{"arch": "swin", "model": "image classifier", "dataset": "microscope photos of single blood and bone marrow cells", "train_examples": 194171, "image_size": 32, "crop_scale_min": 1, "horizontal_flip": true, "translate": 0.06, "targets": ["smear"], "num_classes": 2, "norm": "layernorm", "norm_position": "pre", "activation": "geglu", "mlp_ratio": 2.67, "head_dim": 32, "fused_qkv": false, "bias": "all", "qk_norm": false, "layer_scale_init": 0.1, "parallel_block": false, "inner_norm": false, "kv_group_size": 2, "patch_size": [2, 2], "depths": [3, 6, 6], "widths": [64, 128, 256], "label_smoothing": 0.05, "loss": "cross_entropy", "init": "small_normal", "residual_init": "scaled_by_depth", "optimizer": "adamw", "lr": 0.002, "beta1": 0.9, "beta2": 0.98, "eps": 1e-08, "grad_clip": 1.0, "steps": 8700, "batch_size": 256, "epochs": 11.5, "lr_schedule": "wsd", "decay_fraction": 0.2, "final_lr_fraction": 0.05, "warmup_steps": 260, "weight_decay": 0.08}
Rows from block 7, named by matrix and row number. Rows with one number belong to one neuron. Each number is 500 + 40 x the weight over its row's rms, rounded and kept within 0 to 999. All counts start at 0. Numbers have three digits each. After the name is the row's rms in percent of the matrix's.
# gate: MLP gate (model.blocks.7.mlp.gate.weight, 336x128), inputs 0-127
# fc1: MLP up (model.blocks.7.mlp.fc1.weight, 336x128), inputs 0-127
# fc2: MLP down (model.blocks.7.mlp.fc2.weight, 128x336, transposed), outputs 0-127
gate.57 080:485476511477579513440512476564596480537473494483481502472495458518480505504476581528514521510509470477563545571465558537467489572451438474465489543434412475492476448475533497498531556488541476558431598558517490501482460553505463574509517518416430461477504567520387510465497491459494475493579484527492505462506456452517538510521508528520472447536519477548548439478492514478548484499463
fc1.57 078:538522547515466545543525491395411501495524480479509492586514528451446450523473476406484539511509490484470504449484445513535501470515488555523479524545507504520517518516437477450457434533512474491644463433481472491530557459482465423490521560546544587448511531530499546574505468489442527476442497542514460529566528517492534487498501412470570530559488521503496454517482496524482519512509
fc2.57 081:436502503561551494481484520434519541532520504522493511539457437420520580524467506530475495479556539555504521495418561441471529490459487494457496504583521541469495499521498428538466515519492496529525506476512531527447488459465522426514531543525444486454424434522432456408519437505433447504570549547422453450434470510489497486456481530512494502495460510565563494560425516470472515484535
gate.58 086:518514508496531536498487469548502482499448508489567522597502471437425512544484518494446534471530454458434477535457446459512510467513514554515477528438577515497519438512463500414499433461508472537538467437497518497511472466473512474507506475505498483503535521532461546555527534439438542578506461532510498471572487476450558487542629468510552458527435583585543463482510488517495522480578
fc1.58 065:544479584450447411493479528517528512477482499526481487542503509496473482501542474463490445556419532436498486499427549443468497504475470535508469480535438586496496513434478505516468493539554442493418543445513426534463439575505533409473556585485560512433481508580505479538451459523523508500492552510455499476506475553525434535504425516484496480480483442568506469467463496496502531479549
fc2.58 074:418491446476514484521566530540494531523510458500418500525521449551533526414518494500431495551472477476501532445508437506560454589593471440540486518477431520553544542442490474450485478494466513512495427501468511524529507419477497539432458465502516415509451512506556504500538493474489479499502475512509484551489447502558545509518479537575413450463530407525490562518570489525492533519511
gate.59 126:487472533523567531466519435474506459560535492467508493436466506494457555444476552504548512536502459456482518529473532526490433538430426522530543515415464504552529420465514485491518511551579488560495518533468440536538533509458493517541529462454486453495507513529453521535510521457483429454555530529478432459480493447392549486538554511555482556535575475444505451496552534439514445472465
fc1.59 151:469502453448436461554505499519559525434519556504443481549543474545509466558474524486492434494467551556571457519459540444527544491496508426475484480510497520470442578498486545528474478460471520479476583475506487492452492557519499563454512538469532549495484413472489461446563439545577536591535485476536515545464451547572457532457510488482460459479443489551510547466486488529491524579521
fc2.59 130:500544534523536436435503511536503521527543545459532528502442565486459503504443431547466565438503524535531467523515525468452437442514526514424507452418507527513475484557470449475444501506535556564542482577439569409451477488493504467535536537502519489478518438506483470508513544472501493526557538524507429512498478454566513608462499503534458539509486516520493495484467404485577505560509
gate.60 066:475470482427501463462597489539542458481487519518415463552499422510486468507466475574427494503435503524510467559455535528487549517529509463421443488498455506436490545467502515510478460455489513465482545493534490475487493566572554541480486487397490485477567519470523518485583524510480539536532456471514570488519405505589492524457498503469511462512442478583478433476465486545528510458539
fc1.60 075:464513427578452468474456505477590489570503468440554506457487514514514469495517486515575430483471502540505561465577486564425465533531500490462501560543420488495435583484455537540532555468406500499458494523486521567442457543508471562520497485427471509485514513493482495518583512516554463462504454536466477484443529527501525479531510542505428513489501465456496429501524528459414494517501
fc2.60 084:582489531502430492507483548484458504424447504463448454540495520542487499510524497520466481499529482456437532536484446513519469489476469469506547529469527456514472527480536574507466489466494485526583554576534492439529488497496479492521457472512453444466511468489536517534557650493493442502428490477473496553465529548393545532541565534576495524498574443439470499454515438506544494518546
gate.61 082:558498449487508501531577449578526486439433536550472512583520463511497523504541522565441495478515528559463463524380525468501498531443479476468442548444471489440529520518551504519490493459532460500489575524549508475502533538500501499499533472410426495516570519444489483488592571504514464532513419477524567504457407479536501507463541531527488466482506511560530478460514459530545480465516
fc1.61 113:534491476491498472572420557515458495483487521513524499556538503522531486520543457441471498483514565537498437492594520464540531494550571495493502488599517507453478562510452511477491480562481518431478503473481538526471509530540491471405520486515551481511369469451643453434516434567505492523430515489448493520506480537461410535476499498492516483453480495547529515480508526493497527515515
fc2.61 095:431484557512475452497495454453503484545509501563501451433492471559548446530602512470489473541527495490483477487394483534516490535515517500552558478503454453527458517503460536490517506483490524436470465600509490488513547517494426520505447512437522481522433552428492520528533393550550531465412491434464496536518522572472467523514491486572540499456516516503408494532524526482438540511509
gate.62 090:513510513443520542479501492501486455465476537522523513495504421504505510562521458522441521481516505479538437523493495537468512466514543463522430510473538493450526524530558495465498456423440488489466460505506618489491468461524523549561540476455469484509479557491456536457527658485467543542528434448515592523508507492554507483485524444473553464470460597522508487449488453593519552477536
fc1.62 077:500490475528393521506569465532571564564523507555549497482492537472522491554594388490505490499502542583443436468463456554516410493486514471419492484541461551480489481495534500511544477467503502446497516519530481503491515482492474499497543564432504537504467533473560565422495543493487539558465453522521522554440525543530456492450473526477559499487478484474445433450461481544533488537538
fc2.62 080:473572472506415511447529451415506497515479511558483483480488483458540491511501573421532437487447450464572477520482496457487445463498459436453443480521504511588527510505517488447500492544476458477495516490522543569515547493565526494515511522519452597480562459520534439452489511517574529452428577565466453479535444461510472489517485563507546523521511547527514509564470586526463515531498
gate.63 142:486537561551560528451452446503499464616511493460528486450469486430413539442499458474506567497513428423467512493537438558490432524458502544502530506463529492530533433501541481462509517481470511565575502530484510497522470507457529493540486472477473478500546519567486575562467550437415471488510528502525499474476476487491576494559556491541499545573542513462498434525531484443512468480450
fc1.63 207:496597510493569531484478434469562447479460502513526547454458487563510554473503570562513495504567484494487542591578541536453490527422474497499514534480393465490545468527493469515536531503565463533460547575480536511520432575496465485524544433463460418511553543483439509500514466490500494458605505502471468463537500463513520471518515487515421528490502532470486515464529521475525466453479
fc2.63 152:446498572463476477443568513425472536545492442542433489519489435425506497497561480575469490543524536528457535454465541485500524522523525508481520447567535520445450549441482507491536486411519456515535474453475460542492522530498472451498471504479423507507452466442494416480515420446513468496504519441422537486479501428446537433465578521497530553512525516519517498495499554485453489505414
gate.64 069:541457480479479515480534502513495511490475488565504519517568465477476466491527485469460496506430442425534453592466445526544507473515517498526458516478600502498464547535517551495429455515506562491537549500469573489477516462508526498483476474382484498492498522491442509516560572498525594530556453446532587511514462397460542524489513540475495438527467451516476490447496428495509525577550
fc1.64 095:490455449498549505445532522402464469520442549533487547425451505517487534488546587500483517457557405459448497570482496516563500531448466556512539529470457476548581463526531466534540519477539430580530545569463518452502498524474461483548530465455454515514557575537410522559519487453502528480520508476498535485520474441493546462556480491508490526531504505428540466477496510464526492442491
fc2.64 084:552462540490548504468466462518583511550467485429555467441468557445458506532475461477506529489554511535485451416477542500458472487462569516498497521467542438482463524540517441548497530490469501523543528510463530467471496562513502371543511506478449540443504448485453461493540540451510606535483503529422552524535509467548522528519531501499452485549515462528554496554477456491580479540577
gate.65 111:506524547529571506452498465418517504604517472494588485415479518471435538482507529497494553487491440456437521473569459507505445512495502531547537523466518490569520474489482484476517487529526492546521478515470521499541519418446512472540518493520535474501501476568496541570479556429464508472493512508468452452541512445444574501572578469516516579527505535417544413491513484438502458468449
fc1.65 131:496486432462448503552569483563566486435460516477498494546552466499529432513445532540478442488454566537494443557473490430553537470473483461498444503426482511496463517486508554490451500458517534495513515402550538474427543493502511563458473477498465464464473420470441491458525509500522555545484483456537566565551493535519518531487548523487461475511455517630526529524470489539458505537544
fc2.65 122:573546495444544439544535526582485556586462505491529505502450492525518544539459459598487546477497510511595483479458562456510475528465535535449496483437493569525467420505465459572520486436492490500506498512420569489503562450459459455562488499495494425493455453512504512520471577503547462443535570479497475461496512533529502521522425475537454534535500503563502518475499490497527517511570
gate.66 068:492451481464433481448509540500434525502556494472540479543500476509467478581499449486525537509503553476484494490519533500538483516553551499621448481556527497478513517531479555430437481541405513508501411463487514504465582428474507473485447517581526560511506505524519543527551544472470567520473462521454520521565528418436514469532550389469532530445492512479519490514508471546449531499498
fc1.66 069:497565536525577458497429462527441535478493435474538507547532495456445527464557456461486555531513509473485478519548529428501532396548479485440446417448528472510532578474485472457530512476414489489562524488504532464517478551460509505479475479435549500463483452541511530507461516547392496532529529456500526549456502532492446491489520603467483533512464442471565477558493490497437509478496
fc2.66 073:502528533557494519570494520436487465511423462557524518490549475634583501518489537437535472467517438453478518536498444458464546516414462475545534486489471560456530494441546453488559526477532476481456505531542539574507509482498485544540509511468493473447407498558465522506536538524483425494415478502539549477541568515519444474523565485507489538543469449509530488484466552534469534479519
gate.67 111:506493491559538531483457501517454480521533498478574476513444527431417507483497478495511514505507448400458470465517400492524511522495476561561509522461548500524542448481500466480488482484550521516583428465494526532509555394476510450532498473568510489495483516494500553522442531444471507477446531523474509470612586477415538502530522421526511532563518578534543471507520538469461469464486
fc1.67 116:504518513437472484492513521456493517426478494531471510556489498558520505562486476491465477530466500537503460502497555520473499480542509433463443478567498526499491588512477492494489505516409499497511587525476456483525387516489501550502516540453499534481603488526547501528584410495519504488567457447510503486442427505641467507510491593490487450475441429521473514488474443529526524522518
fc2.67 116:453460529491540475432501464528487486541531514467499453504466533557483556482458519497491565492503474519504474575518449517420455497491523543604490514526473551458481458497478445446440533516503468518475397587480548530497563530495500482583554552380458523513458475540470481468521482465496502510475549520449443499562509498510469548556463488591504486578508540484447440520510501479549542512481
gate.68 078:461519489465533547479466483481458479516469527473566461576537471449437520545449494506472510471528475453492463448513405533558559448507524495552495543482578496492520449515488500504456435456480506528561490428441543508485430409491516470528514478468532505521504450500470566538521504442467536527469483472465506532583526473540594508543602489511460499561507578470547423553542503526473518512494
fc1.68 075:498471542477517436518468539504519465427530531427440481535437526535517567535500545464530468490499498557368513494449508463479563523536438501520530500594524506510530560489503468531520562518566562405483510486445488565544436506539539439551484463567526462543534506470503478490516427523507458472536550530474459487538459485493461522417505418496472474462535459480528550480515516526479492508524
fc2.68 065:424522520597523533537526514495463505515515486480542477486476496547447438500521597516452523520560496503533485534528514492505492491495439508545556531450577483510513456463488513446509496441547547540518407553497523516455515563460564513518527475516475525573509541566537482524496387506518451502534483522486445450555531518471492439499536543608495526563547456565527520443524546518442521515545
gate.69 102:526469483434488483518570546515481549473501499547485502558521494481448490553517417492420492493462533510508434474412475455549553428521569475502455484494501499503515541507511502537424423471459473495501509443531520422441552456478514533471523519488515550527538470500471525499547581503531560570429384456520563530462445563505511524463526505466601492503479520522467444509502451534494523498492
fc1.69 096:492537498533495556490483504482502409590465424429581461456464473472461538533501432572455484478504551545428458471537478516471504531515552510503455516521470466488536494472545455465442455507470530541491464538458584541489451522527550487528489479424468474507561541499483544473493584466434480507498389501511549484524501566539582522495552536505529488498480548542470428518519511458478524479458
fc2.69 097:574450495492495513490517529472506471406517520450506559451510496527489522568501574514519528505504480550524555492538573537472533508480504536540480497490576455501512480554443483585510502521570517497481534490433446467477484610556520475480471489496571526499570493504456493497533544535466541566446533514517471518523526503445464537528549493499567603504505509569461525431461532509509517417594
gate.70 121:495555555499565556407477414481449453512492503478558517498477499474424528442500487486508558473506458452462517548518507516473432532477465568577504532479478489507534448513504459428486500488505501563530458516463511527547483550478536428543506474498496526477531495545443603549476531412433508479513546513463520447531532437465560486586573465535489505519509587475514453468528501472498461457509
fc1.70 135:483597508521536548443460489489504482530506508473531497474453518565457544487497541516540519518504445427472547505593572537463520510489473512552505516489435469539520436539471463492545561504547461563526513520454488539560495496457464483524518447531496426460486524517473500544476431502477534444599562527452417431508584432440536476548545474482425518524543526480532480468471519470517483467459
fc2.70 106:473491470482486501475491501398572471484475457553496499464535389430492460538513503535504468495435474411465559430523442520517552458492460477458521541582508486511542592468518448498526509543472469464512541462522485501529487603555505492471518455595472498512495511485469483534493430522499519442437481515436557473458526570476495458509571518519484533485516489514515567515511539535428451486483
gate.71 115:493442513501438509499517545459431500494523511461540450493538490456456476525477387467448488498444539511492457452441427481545491484513554522546466554511589543512464497468499529440434463508411514533544423431541510491452561455506569490475466520497515567499564488507518551537521597484494533555450467461536525495508512531489518524510562452503573486543507591494509445502547492521477519522483
fc1.71 098:480562481545568473489487446497512483529419501506486532475465509518468529516490476542517539449565538487472521489589459575505545479538535459410465514482574463449559474505408516500506503448479508487435562554479522498542481545491462543501504499378473517507431481438492566434518444460483567531493425498479480528525410474475547503497517588461460511472474475525494485501474515495507508425483
fc2.71 107:539505438469493482537505582424429514431533542443488544529469506525497460528547487486507505508500475485529417493455535442486492480469513494510507490530482505511517469528538458515471426452528579493477575466512565384481509544544464465513423544514473498531536554522534504520546456508506540518405451481537525498489539450414498550521437532548564509505522487497515503526595452564500575523460
gate.72 081:550476545514489521433481565527482495516463556578504517555522407468498499515542442499463495477498519467448445459474437530478499536602554495525469505527501490492492458547539536423484430470461520528494535462482517486514484503467500541498547503449479479490486516544552547525475588503430504544483470441508546508484449476509438505513641527471563480460448555478509468437432448527492575503534
fc1.72 078:439516544488547447486529550427509476461556454417478468451467560500550487499440453551531497513512525563477515484564524448549549438531505498446504489541465545479513568440408458516427503530503478537437519502516571581498465472547558490497481484450486503534571449471483516501494507504507517522375431522465521475538484558483519526467479482484525500481542471472482439529551558467434485484479
fc2.72 080:463489467557498484537542480524483489515594513514479514471523501503412447518556528504537518497504521440428558458524466470450540462488452496462489489458487491486493523490486541512501464440494560504573588468409503451495545541478438492488463598592505419520512501468478471581465467468468529516459455473495531442502513420433470476443525436472534565527523489455487541500479489477441444531448
gate.73 088:472502459528468509548494465495486476461524477518517473621561501459466449487488484509469484490498543434517447499489432495553494448528526506499418502458567550479484476495449508534418450503390540512511507477485541525454506386496556483472511487483507491511521477488481545533535557504524560545533455514518618554456484491548523540524590464524465550543441482526508444479525461568435504519501
fc1.73 081:494508546445445464569476492508451469483472517539504529539530449443494460484493561555469472447539514496494529434445575491471519471468464507444491441513534512475454556509495565448466499458490553504540470480524485487490435540529451425457530456553481486474464436578472491554463491571400535591573488491583496556492489520535465511456541502498458442449439470522451549474456495506515537513520
fc2.73 084:428522439445502532541470537432485456537587488492468545530480492476530466472473482469488488519395407483536559560461416566520481528479474463512476544522488497460536473529507487478456492504566485529443451462574473495515494479505595570522512473474541536501436529528500546424508529509511495465465476515533486476447534505464429471432526426461566425507505461490471485462463500510480585496516
gate.74 106:529491492504522518520469486507492496524475493477618485490509448458465501495499506498475538483470514445439425471522385460546532449509553596602478522471600520523503478523479467463485465445509493543559445390511547475489497449477510430484480500494478539533442441553478524531476583509485549499421460462539533491562506510490553526540584512493527547528508547491506449523529519498472532487510
fc1.74 086:524486492533527471501450602494477555438494423490535513503498501572536530514551469545513527505537526472428476517579511463444484532594510494546431498552442510504534517491400510452549481502565503500444510485526559476541487493553442486507503504562525419538483484465615493472459452546567477521433497480451457495569527483497462493496449520473511498468518449572515466497497504493495570455465
fc2.74 095:380423546540461511493470427473555533493539485492537445545537485504491433511579450434543450468485454497503556546487504585534478557505458552516485443535427494523471465429525521486509484518502476544477440439500468554547526534494462504574459527461534516544522499479477500502522394498456451521555435482504543522593487539419488508543500520488497509558489512492533487513542541462519497501495
gate.75 071:497535556447502532466534435496493504543513489464578468492518488476422505463468461456505550500477454494487456538426493510514459472544491525479465509463574480524503448503536490492459462468478528571517502472509550494508456422437503485530492445440549573503558457520433594562519562426465506485452564477533544507515481425583565492524591484497501502587497512513520422483523501487468455506546
fc1.75 078:451419503443512530440462507573461512528537536454475443543512558550531521487445452483511510557410518476509507461497507378516480415532513594426550481502507525502437530473494501450475503500511507498507508505491445523482484488458482481484493530470461514503555456519548453579582470509552433503538588471527464449488540499595514493515464524457467456546549475514468517527487523485504486584495
fc2.75 077:546507514445522523499467461474423515486526523509509486527511471521537481498525524487511516518591481447521527534469448560497453517425509468484505500496503493477509481527541509473501472611422470427481502532422577423460415493496473595425496539465510465534534508543477493550504443460467483499467494501479463496587529513588484550569557566560488500461546496441438478503494509425491473499557
gate.76 083:507494448478475457575520503496489524488484527537453521510584472481508517550525475522458525482506588511535430459425443491526530485534549456474457513546540481480482574508531530451459460453439500506457455457529552476484488478474494573463538517502498512547490450473578503490550601537543511616481368483482590511489426517543471504435500537483522459465458485541482480488523477529482514502485
fc1.76 071:575505557521476464476495457531509491531479556483422474495494444555521479510452508463483544433514425478530524500452501499559448496471503497504538477466427449507523426538585500574559464454525488521541514420466441514531615495468478488495522508522496518476575566486468526482495451488439510465509523540518549430501506472537484472471523442564479476537543528510612531432517493558528451503537
fc2.76 079:454527537512498482515546505542493471549453446508490430480537523521472507456573493511480455528521592614510462481493523467588473466508470527376494485468464516573457521466504460550478550527514452483485491513517470469532500490499499514547422484578540483500512485444484513517491400525559507534599497441462506539513461493454542478497521482434513517547480453449449533543539460537549479561460
gate.77 089:475460544470485492445531499523523523569498442459508476532525489449428478490467535514452512480454493449471456509457473511544480497475532499458463502439564523569509444512510521468426464459496503576527539503512509494485577486420552541475485478477460576496530508575427569598505557434445494522494469468519550513465504462485602495515585504519554557574493508572513430511549501480496497522493
fc1.77 097:522534573467462487482481535405460511522519471515552538466520483484445533489533437470434531509502557473467476476499457492469508526567538583543442556485523473509452549508505487437438457501423533555545445516541564458435496475460530433511460556542462503537538499511507521567519573497423540529425445482521541530561534533459539540518510469490554448503464533468472466517519466471450496496422
fc2.77 090:517498509478504504567479475576551486564439547488532443474546534455519418494541453477456499487466460445480541475521484530437499557478441407414565529511523401444463479538487549550531494525553530492497553454478424477496530498481493445500497460585499514528483505464455497521487537532543492506539468464471537493439456510464486505501513448476540523548477431439525475479545513592557429480517
gate.78 107:475510509481501527485497476469488502588501495495568475547503472417431511482497491469469535464467508489451446492510403443521509447476512542530477545475564530502525478493449486464466459461489512516550449437453511501519529403434551471487503523490478564484529450531453556545527548448427537522452468494468534495578498484451571502554623460505547544561490583487534428481539500483499513494538
fc1.78 086:534445515491494541480534489461446530539546436538491505480475514459518510478530477438446478469486437501572499472454461563442433502485497529471486547504423509498556434505538513506489489493461443552472439502534479457514489435453490472589539528522487546494608499564489565524489591464524482517431490493559569485445570510594501512501400538493572467483530547495522467503491459483494499501514
fc2.78 094:426565488525527559535453541489520482493493524496538498527500535400458518455504460480508513426438483452482425571539532477463496479496527494405455477476566481380526444516452477538442516490379488540506460492506527505498493418566500462500516525472540440498535522488518503506487515477504524548507436498539562486399428430525452509442510477466460529491502516452498525532530509515528469489508
gate.79 089:501500527562503566430447478467468466572513514489527490532455514442408492463494524536515518500501478422492512485562473568545504492469486513551534559472533493546481478489485499445488550517538516529577412490429489526528575359465485484528436429515467463450487533527493497523482555468463488475512474525434449454528550439495552490547598468542516542516521538519518464522519522496465495520443
fc1.79 096:542527403509558529575512463477601467505489525493516470503460466445541564505517564478433504494524508533562475540479461436500499502506576480434459509408487484482564540521527499498505430489457481529527570535508526522543528502473537521515542451447487551513540446508427540526591588483539582514470464459487512505484449546553530479483510534473454499559479510492448453462487444507472483459544
fc2.79 101:495551560453530513507515470511552531512457508490489482560474554436512470449439473526482460476525484487456467468508534442486476507495560499529525543447528504479440489521514470546427552479489544486473523562497573465495519485537506419544548567465455463528489523489519567555532587474559493499522546509480460501458456461462492492466485529539455496601483447499491401528433475485567591541593
gate.80 107:494496499481461465540484507500456527494491512496518466589564508456487456544498450475488497493422543492520427455473460482587548462496572507539426485501590541477456525521428563474430454489402521494550458420486507499433495463501534530460478520535498544520504434515504523515512608533526537572524448472500563553527484495477529522501583453478539473501456525535500442530491471554471502542537
fc1.80 070:488514547496564529550489519574542546485492455521494503520509503526538510541522499561519503518482484524414515527560476461502499375482502503490533501524474481483520503507513507529466476498493481451528580589515496459517350542508508509508502484481460529472479459521490487502493468573455497531562483447546436532513480543619537539456461568436443459544506421535492583495504496470495496490581
fc2.80 089:534491580588492504512460494487483467470466446513478515466555464574590495501421522479571513476458403418504553497553482510489469545574467478538516481475556480484520495472481533501473527547485453549510435474494526530478531451485541551487554478436518467499482528485544452461546505500502404472422423595545558506499532526506481459430533511536496520499515482559532501469498517422469490463516
gate.81 106:514478460511455488543552509566528504489524522506523519596528462462464506527515479518476486455486570499533419478429452469563568465514543469514439482493536525478485483530465532457494439420441479491511520448513572496445545473518513544472525496481466532518430463480514515489471575510504560574483432451524606542483480484513533494475609460490539487487481538586479451502472473579462516520561
fc1.81 074:512610519452493578479446504511446523468471454525502479468542522447478548479518469522476519471522496517445396515517478452510490524524456524480455530504506510595551569489467497492426515530431512486480446506510560520467476494509528508546446450402476518567559453580443522513486540498430489503404487503495494513535497566508518556483480575536425510551456485433481473532485496467469480534460
fc2.81 097:588465477507476533524467489471532513573436486486471541548512497480502466509431577484530488492436394470532489539548595461511521521439463475536478501525519521461484497518509465473536521463565495450462544500530515535500454507479511501532535552541521553462626460546496539483542558506508442486502499549600520516529513492582486477505500471430520463521399485468590475486456497491522495482554
gate.82 071:489565443473551515512563415524542524409501486498487466531507481472543495462475533534508522518485494535535449529454481549511498483468514488457450499458579521447515504468499485545487475463388536526504518559570562530525538461523560567534497488399507493511598526483447496482557574508446502524486443493567566517448429525620518542466518500510475456511488475531505524514530521542490507484523
fc1.82 109:457584487520459484466432423488487511532568523485429454459551526509519465467468488461583478516457439440541496445493529593457460551492443451469549526499461573530463479523504546567496527545472494518510438487504445557501463491520498533473488552471486530436546471533502503520493486523501471525533541544475433507486520481616443531531452540537497523515559537479571479544541564492482453555478
fc2.82 086:530471511563502552497482527556564428480490496382484488515480545561514495496489558431456515501502492502509520530513557500545533436513502508393521482531502484592501532519587513561503503531470521508428468495472466414530489482471539469450450504505522470502535533520477462467432436445468561521531480463463504509519533474521480552552544533476528546496567453504528532481497391544600496511491
gate.83 077:477498450524491518563495468522583508538464504498466476565506478520480496523468525523485516450480531544573446491516510438585545489558498418438454551455528514471442468531482464525488487457511519493443560428524530507450534455530491598464497468397508494539457471481463533481493547546586548564507479489507557512493409512590509475453546537532508516509455539576540459494508521550470510467497
fc1.83 076:494559452490530518527471490464559449487537443473580487448488516490512477533476577531498510499455444560544546518507537458478507487444493481504536424402553515539516444464468482520511478531470520488510471507503460520520465436480531525529472495488418465550607432509363501433521531426490506489570462533520514463499486516610536497506529445516450561534515478527490493547526500506467502518547
fc2.83 079:548436530505469481494492464539550541490447461440504414468531473454475471479459497554485520501500520527549494381533508532531577500589536496504537510462506460467433479492545562526497531576505507557513434588477454503478503485512481449432545473538509466468571454509467464475528575472467476467472517453511469495426496544427475494529589529563440506494549471469524545485499495513484516518574
gate.84 123:451537533555531536403466428542518503546528483465528492481466536471466516496463512518555510539505437454460538520567511564482472586452466494486504517442493501522545439457550461464513562527529514580509513523448493567546439481459491504526487488478463446447523554549408515525518486432508486493549496560438434466508490444478550518579564512532434538497534488459536455501520535474497437477450
fc1.84 138:484509441454449470536553468515565538428483485523444505561546478514538474526520520499535422467455563526532499575475520440569574492469503449455479535455448493458482560477508546574474486463521493451464561448496515493453447514520467549491545517433498530463545482481460451450593493526594526567511434525520502555529445551537469510482497523497435498443495486491539505454494483565470478530533
fc2.84 116:517552474541550539542500539555523493531564491419522500525467603467482550442443451452522542423546474437513417523509553478501480471472480481475453502453507492530526454500527486526484468519501435517513506455452549427508485480482479444525540554480471428479452463517495515507526545500507501523565492545510541498522530484480493571459481493495556482537500504512547492475490392474646482533582
gate.85 093:527423459472440459516522527520510523495438507486469509569539456457503499525476488523457484466486573519495421444463439456570563474515513508485462520501573497463477532559469533475453452441446517526504485412526540528411529507517514514458507514486498547544462438471473473470559564523503553598475444464554542541520392515480489527484609517471562464469486517533468457498482459524492504503495
fc1.85 085:503460456472504538480494491472489524543461642503523491442481495499502492538554489469456544486525462449530456439473452550504540440584530437524496476582553462499501513541558529562556469506462481449523435449473499481522467425542481613459512488531471465523535474496494525492477519446542520525490423522525450520489568454565547469554482469493526519514512600473522524466524466535544522490534
fc2.85 084:516522544535563510454458526435524439478545512406528483517519529472445417522519481473484517497441504498454496484458528517514491504527463527508534483444588458527524480514500546499476429470457535536511518436535450484501464500486516415454482486536555463536541572490553513463410440531490503503428468494453496501462499490447504568536514502506491607468465433494507587518547473553581446488438
gate.86 116:496498540518511515453507501521426499539544488462533457519483514409420472466479457460490526526471470451468509443500449494489470544497474538530489549451566559532521419446514479440465497525459524613564472461478470529497551422478572451522471527525507553412522524554519544558470571443454506515454509513475525480490498456461537541566583461533540502539521537493535415518536518486468497516485
fc1.86 115:485531568536498505443447470492421491534521499542474480516488559478471454479505469380470499552468459456526536418498505512425437561510454579522536531490476528585496466470505511451525535544434532558575485504438415501482447543480525484500511559556510574440519542511554494557451488466461458488511585511467449514473483423528447527553531498525502491524534502518519524522516504465542511527499
fc2.86 118:449499471497496493512458521500497480489448496509527531475563515416481428482504486476492434494446435424467518484542457523544445532498479457506515456557518449455524483503492582526475554605446554542535434543586456520495444409521555489437509437447522473468518577534494585523489494474479506503468434536478534509485469523618507473484584504509533493483494466473467457494485527509477470489515
gate.87 114:494531553536565515502507472486451477547482472477540486500504482416432518471482448461489529482505473441409457445423434496516444518488501571530503518459607480534532493532490455450461448473467534537572479498507547488536575515443507425540485488486500529513556492535479545562482536482409497478426530474495530472546460504442565526479611503502544515535500553489514438479517510483461454474471
fc1.87 101:472559421480509437518507495526534470471457530499493506494511490535497555539463508572471466467544579594527544535588561478414478510487472424454478519498464482450543530506508487500503508494452496558419556527563567495446375482485543556480512509482456458550530501453464489433554427494499519520557423524568494517513441467551476473495515486528465468451539490508491474486482475504518479489453
fc2.87 107:483549498445503446502554477452457584511488497562421563487442507576540579499479541512535503481593534531523531475484542440433519526498538508528477475493473525464515499505518440423543473499530478514435454525503547507467581549484469589584524538520426515494489510498450479502536447468535497495486534474462544532546552468451552439456529508506532516560508603528472511486453543472477532519478
gate.88 090:542480482471509540509494506514509494482488489479584487531520437457505516546499499528438513459504585526481459533438430470557573437538550523558439482530562527485489515525460486510434433447502502477527458472536573482430484438504506469500530487502485518483510438479461530466521624485483575554466409445523538512538519521494495471438579445463539495477455565466498492478483452535466570502541
fc1.88 081:493494506491535491475492470444560504487564472461469485441486505547527485494461489426493465531532548551482449502448539483508509496515481519490544511512389518503461513491514480483499529488472504458454517473474474517583517526485558528520483533404518615432476499535521506498537459464543489541384456512469527480459385471585466532453457540496528514587540471406563456479523495498469544483498
fc2.88 092:482467431587487532506530424442485516501537506502475529544465496474502524501497535504505458429414534419510498540524560417498458490431457456525495547521510493483494468477498541393417479470452521427506459494537506511499462413530508451509485473506510441501538491549531481468523494502444494477459469501479438443505405505443525480537505605530540510481543445430447532497503492517455463506558
gate.89 080:485454447477504485510539459558563481481463559501465487603534434479496479488511543528456459433485529467508455530417447468541570471503537442470458481428547510464506499538506540528475479447472486530504549447481603502448452500503484536448492456445471446523452432511473491498510520497510577565503435460522598553552457518578494533494586525479523499496463471517480465511500482560487498534527
fc1.89 073:505498494450478531453502554514495566499461494501533446450500514567482502441545471545478446544486515509379450498474505471515447508507477507573500474495518535504515489431415476563577462529555483530494462555571489547488467449479561530458464477464441512557510466535495455539512510452484510414476577471489474466514547447530541493567525530495459560586576508522435484549487510445452467494513
fc2.89 081:603554514484500463454525461481516530462461560504539454497463524447453559520472498551515563547560518491512478453476439477557467513544506510505539472465506519481486536466472486545570498493404489485492442515420531521463455545514464440449497465461492494506555476485430426491613510392428459461429470548473489514514461532566454518506490545514498498498455523534517548508460511488552468463529
gate.90 083:484545442458483534444486405507498480491522551458513472563524454512493455515481476494521499453473546532488485409503504571519521482525576429499469489459505517454517511487510497498458523506386531471511462457453529550502471480550552593490503472544477550471476512466485571494570552450530544519541399532531535484483469472512510575478578417495484454483484549565524459482509518584456527501536
fc1.90 117:570469425489497475468499592469530511471493555572488570465513451500514535563537452477436509483539527515550533512441464443593503465542555494532471494509576471442472574553522484504536455475528445487503452526497482460507557525520473472468560478540543520554480504436535465447477484495513527538445464460454560512477486534414479491483501464484605459469472475533448517493458442543568500495478
fc2.90 098:461531482459514471499497462478458479506530531578438450460492450464431483484643512527470495505542438547502521499473510514527483467539556502431503462535456543497517541550478511454447482474467514510513618473561453457520466570528462453502422478515493542529427543470505490477537435522555565481500498450516464474489474511450515592478457486502527512472548500430459529554551481532496487492432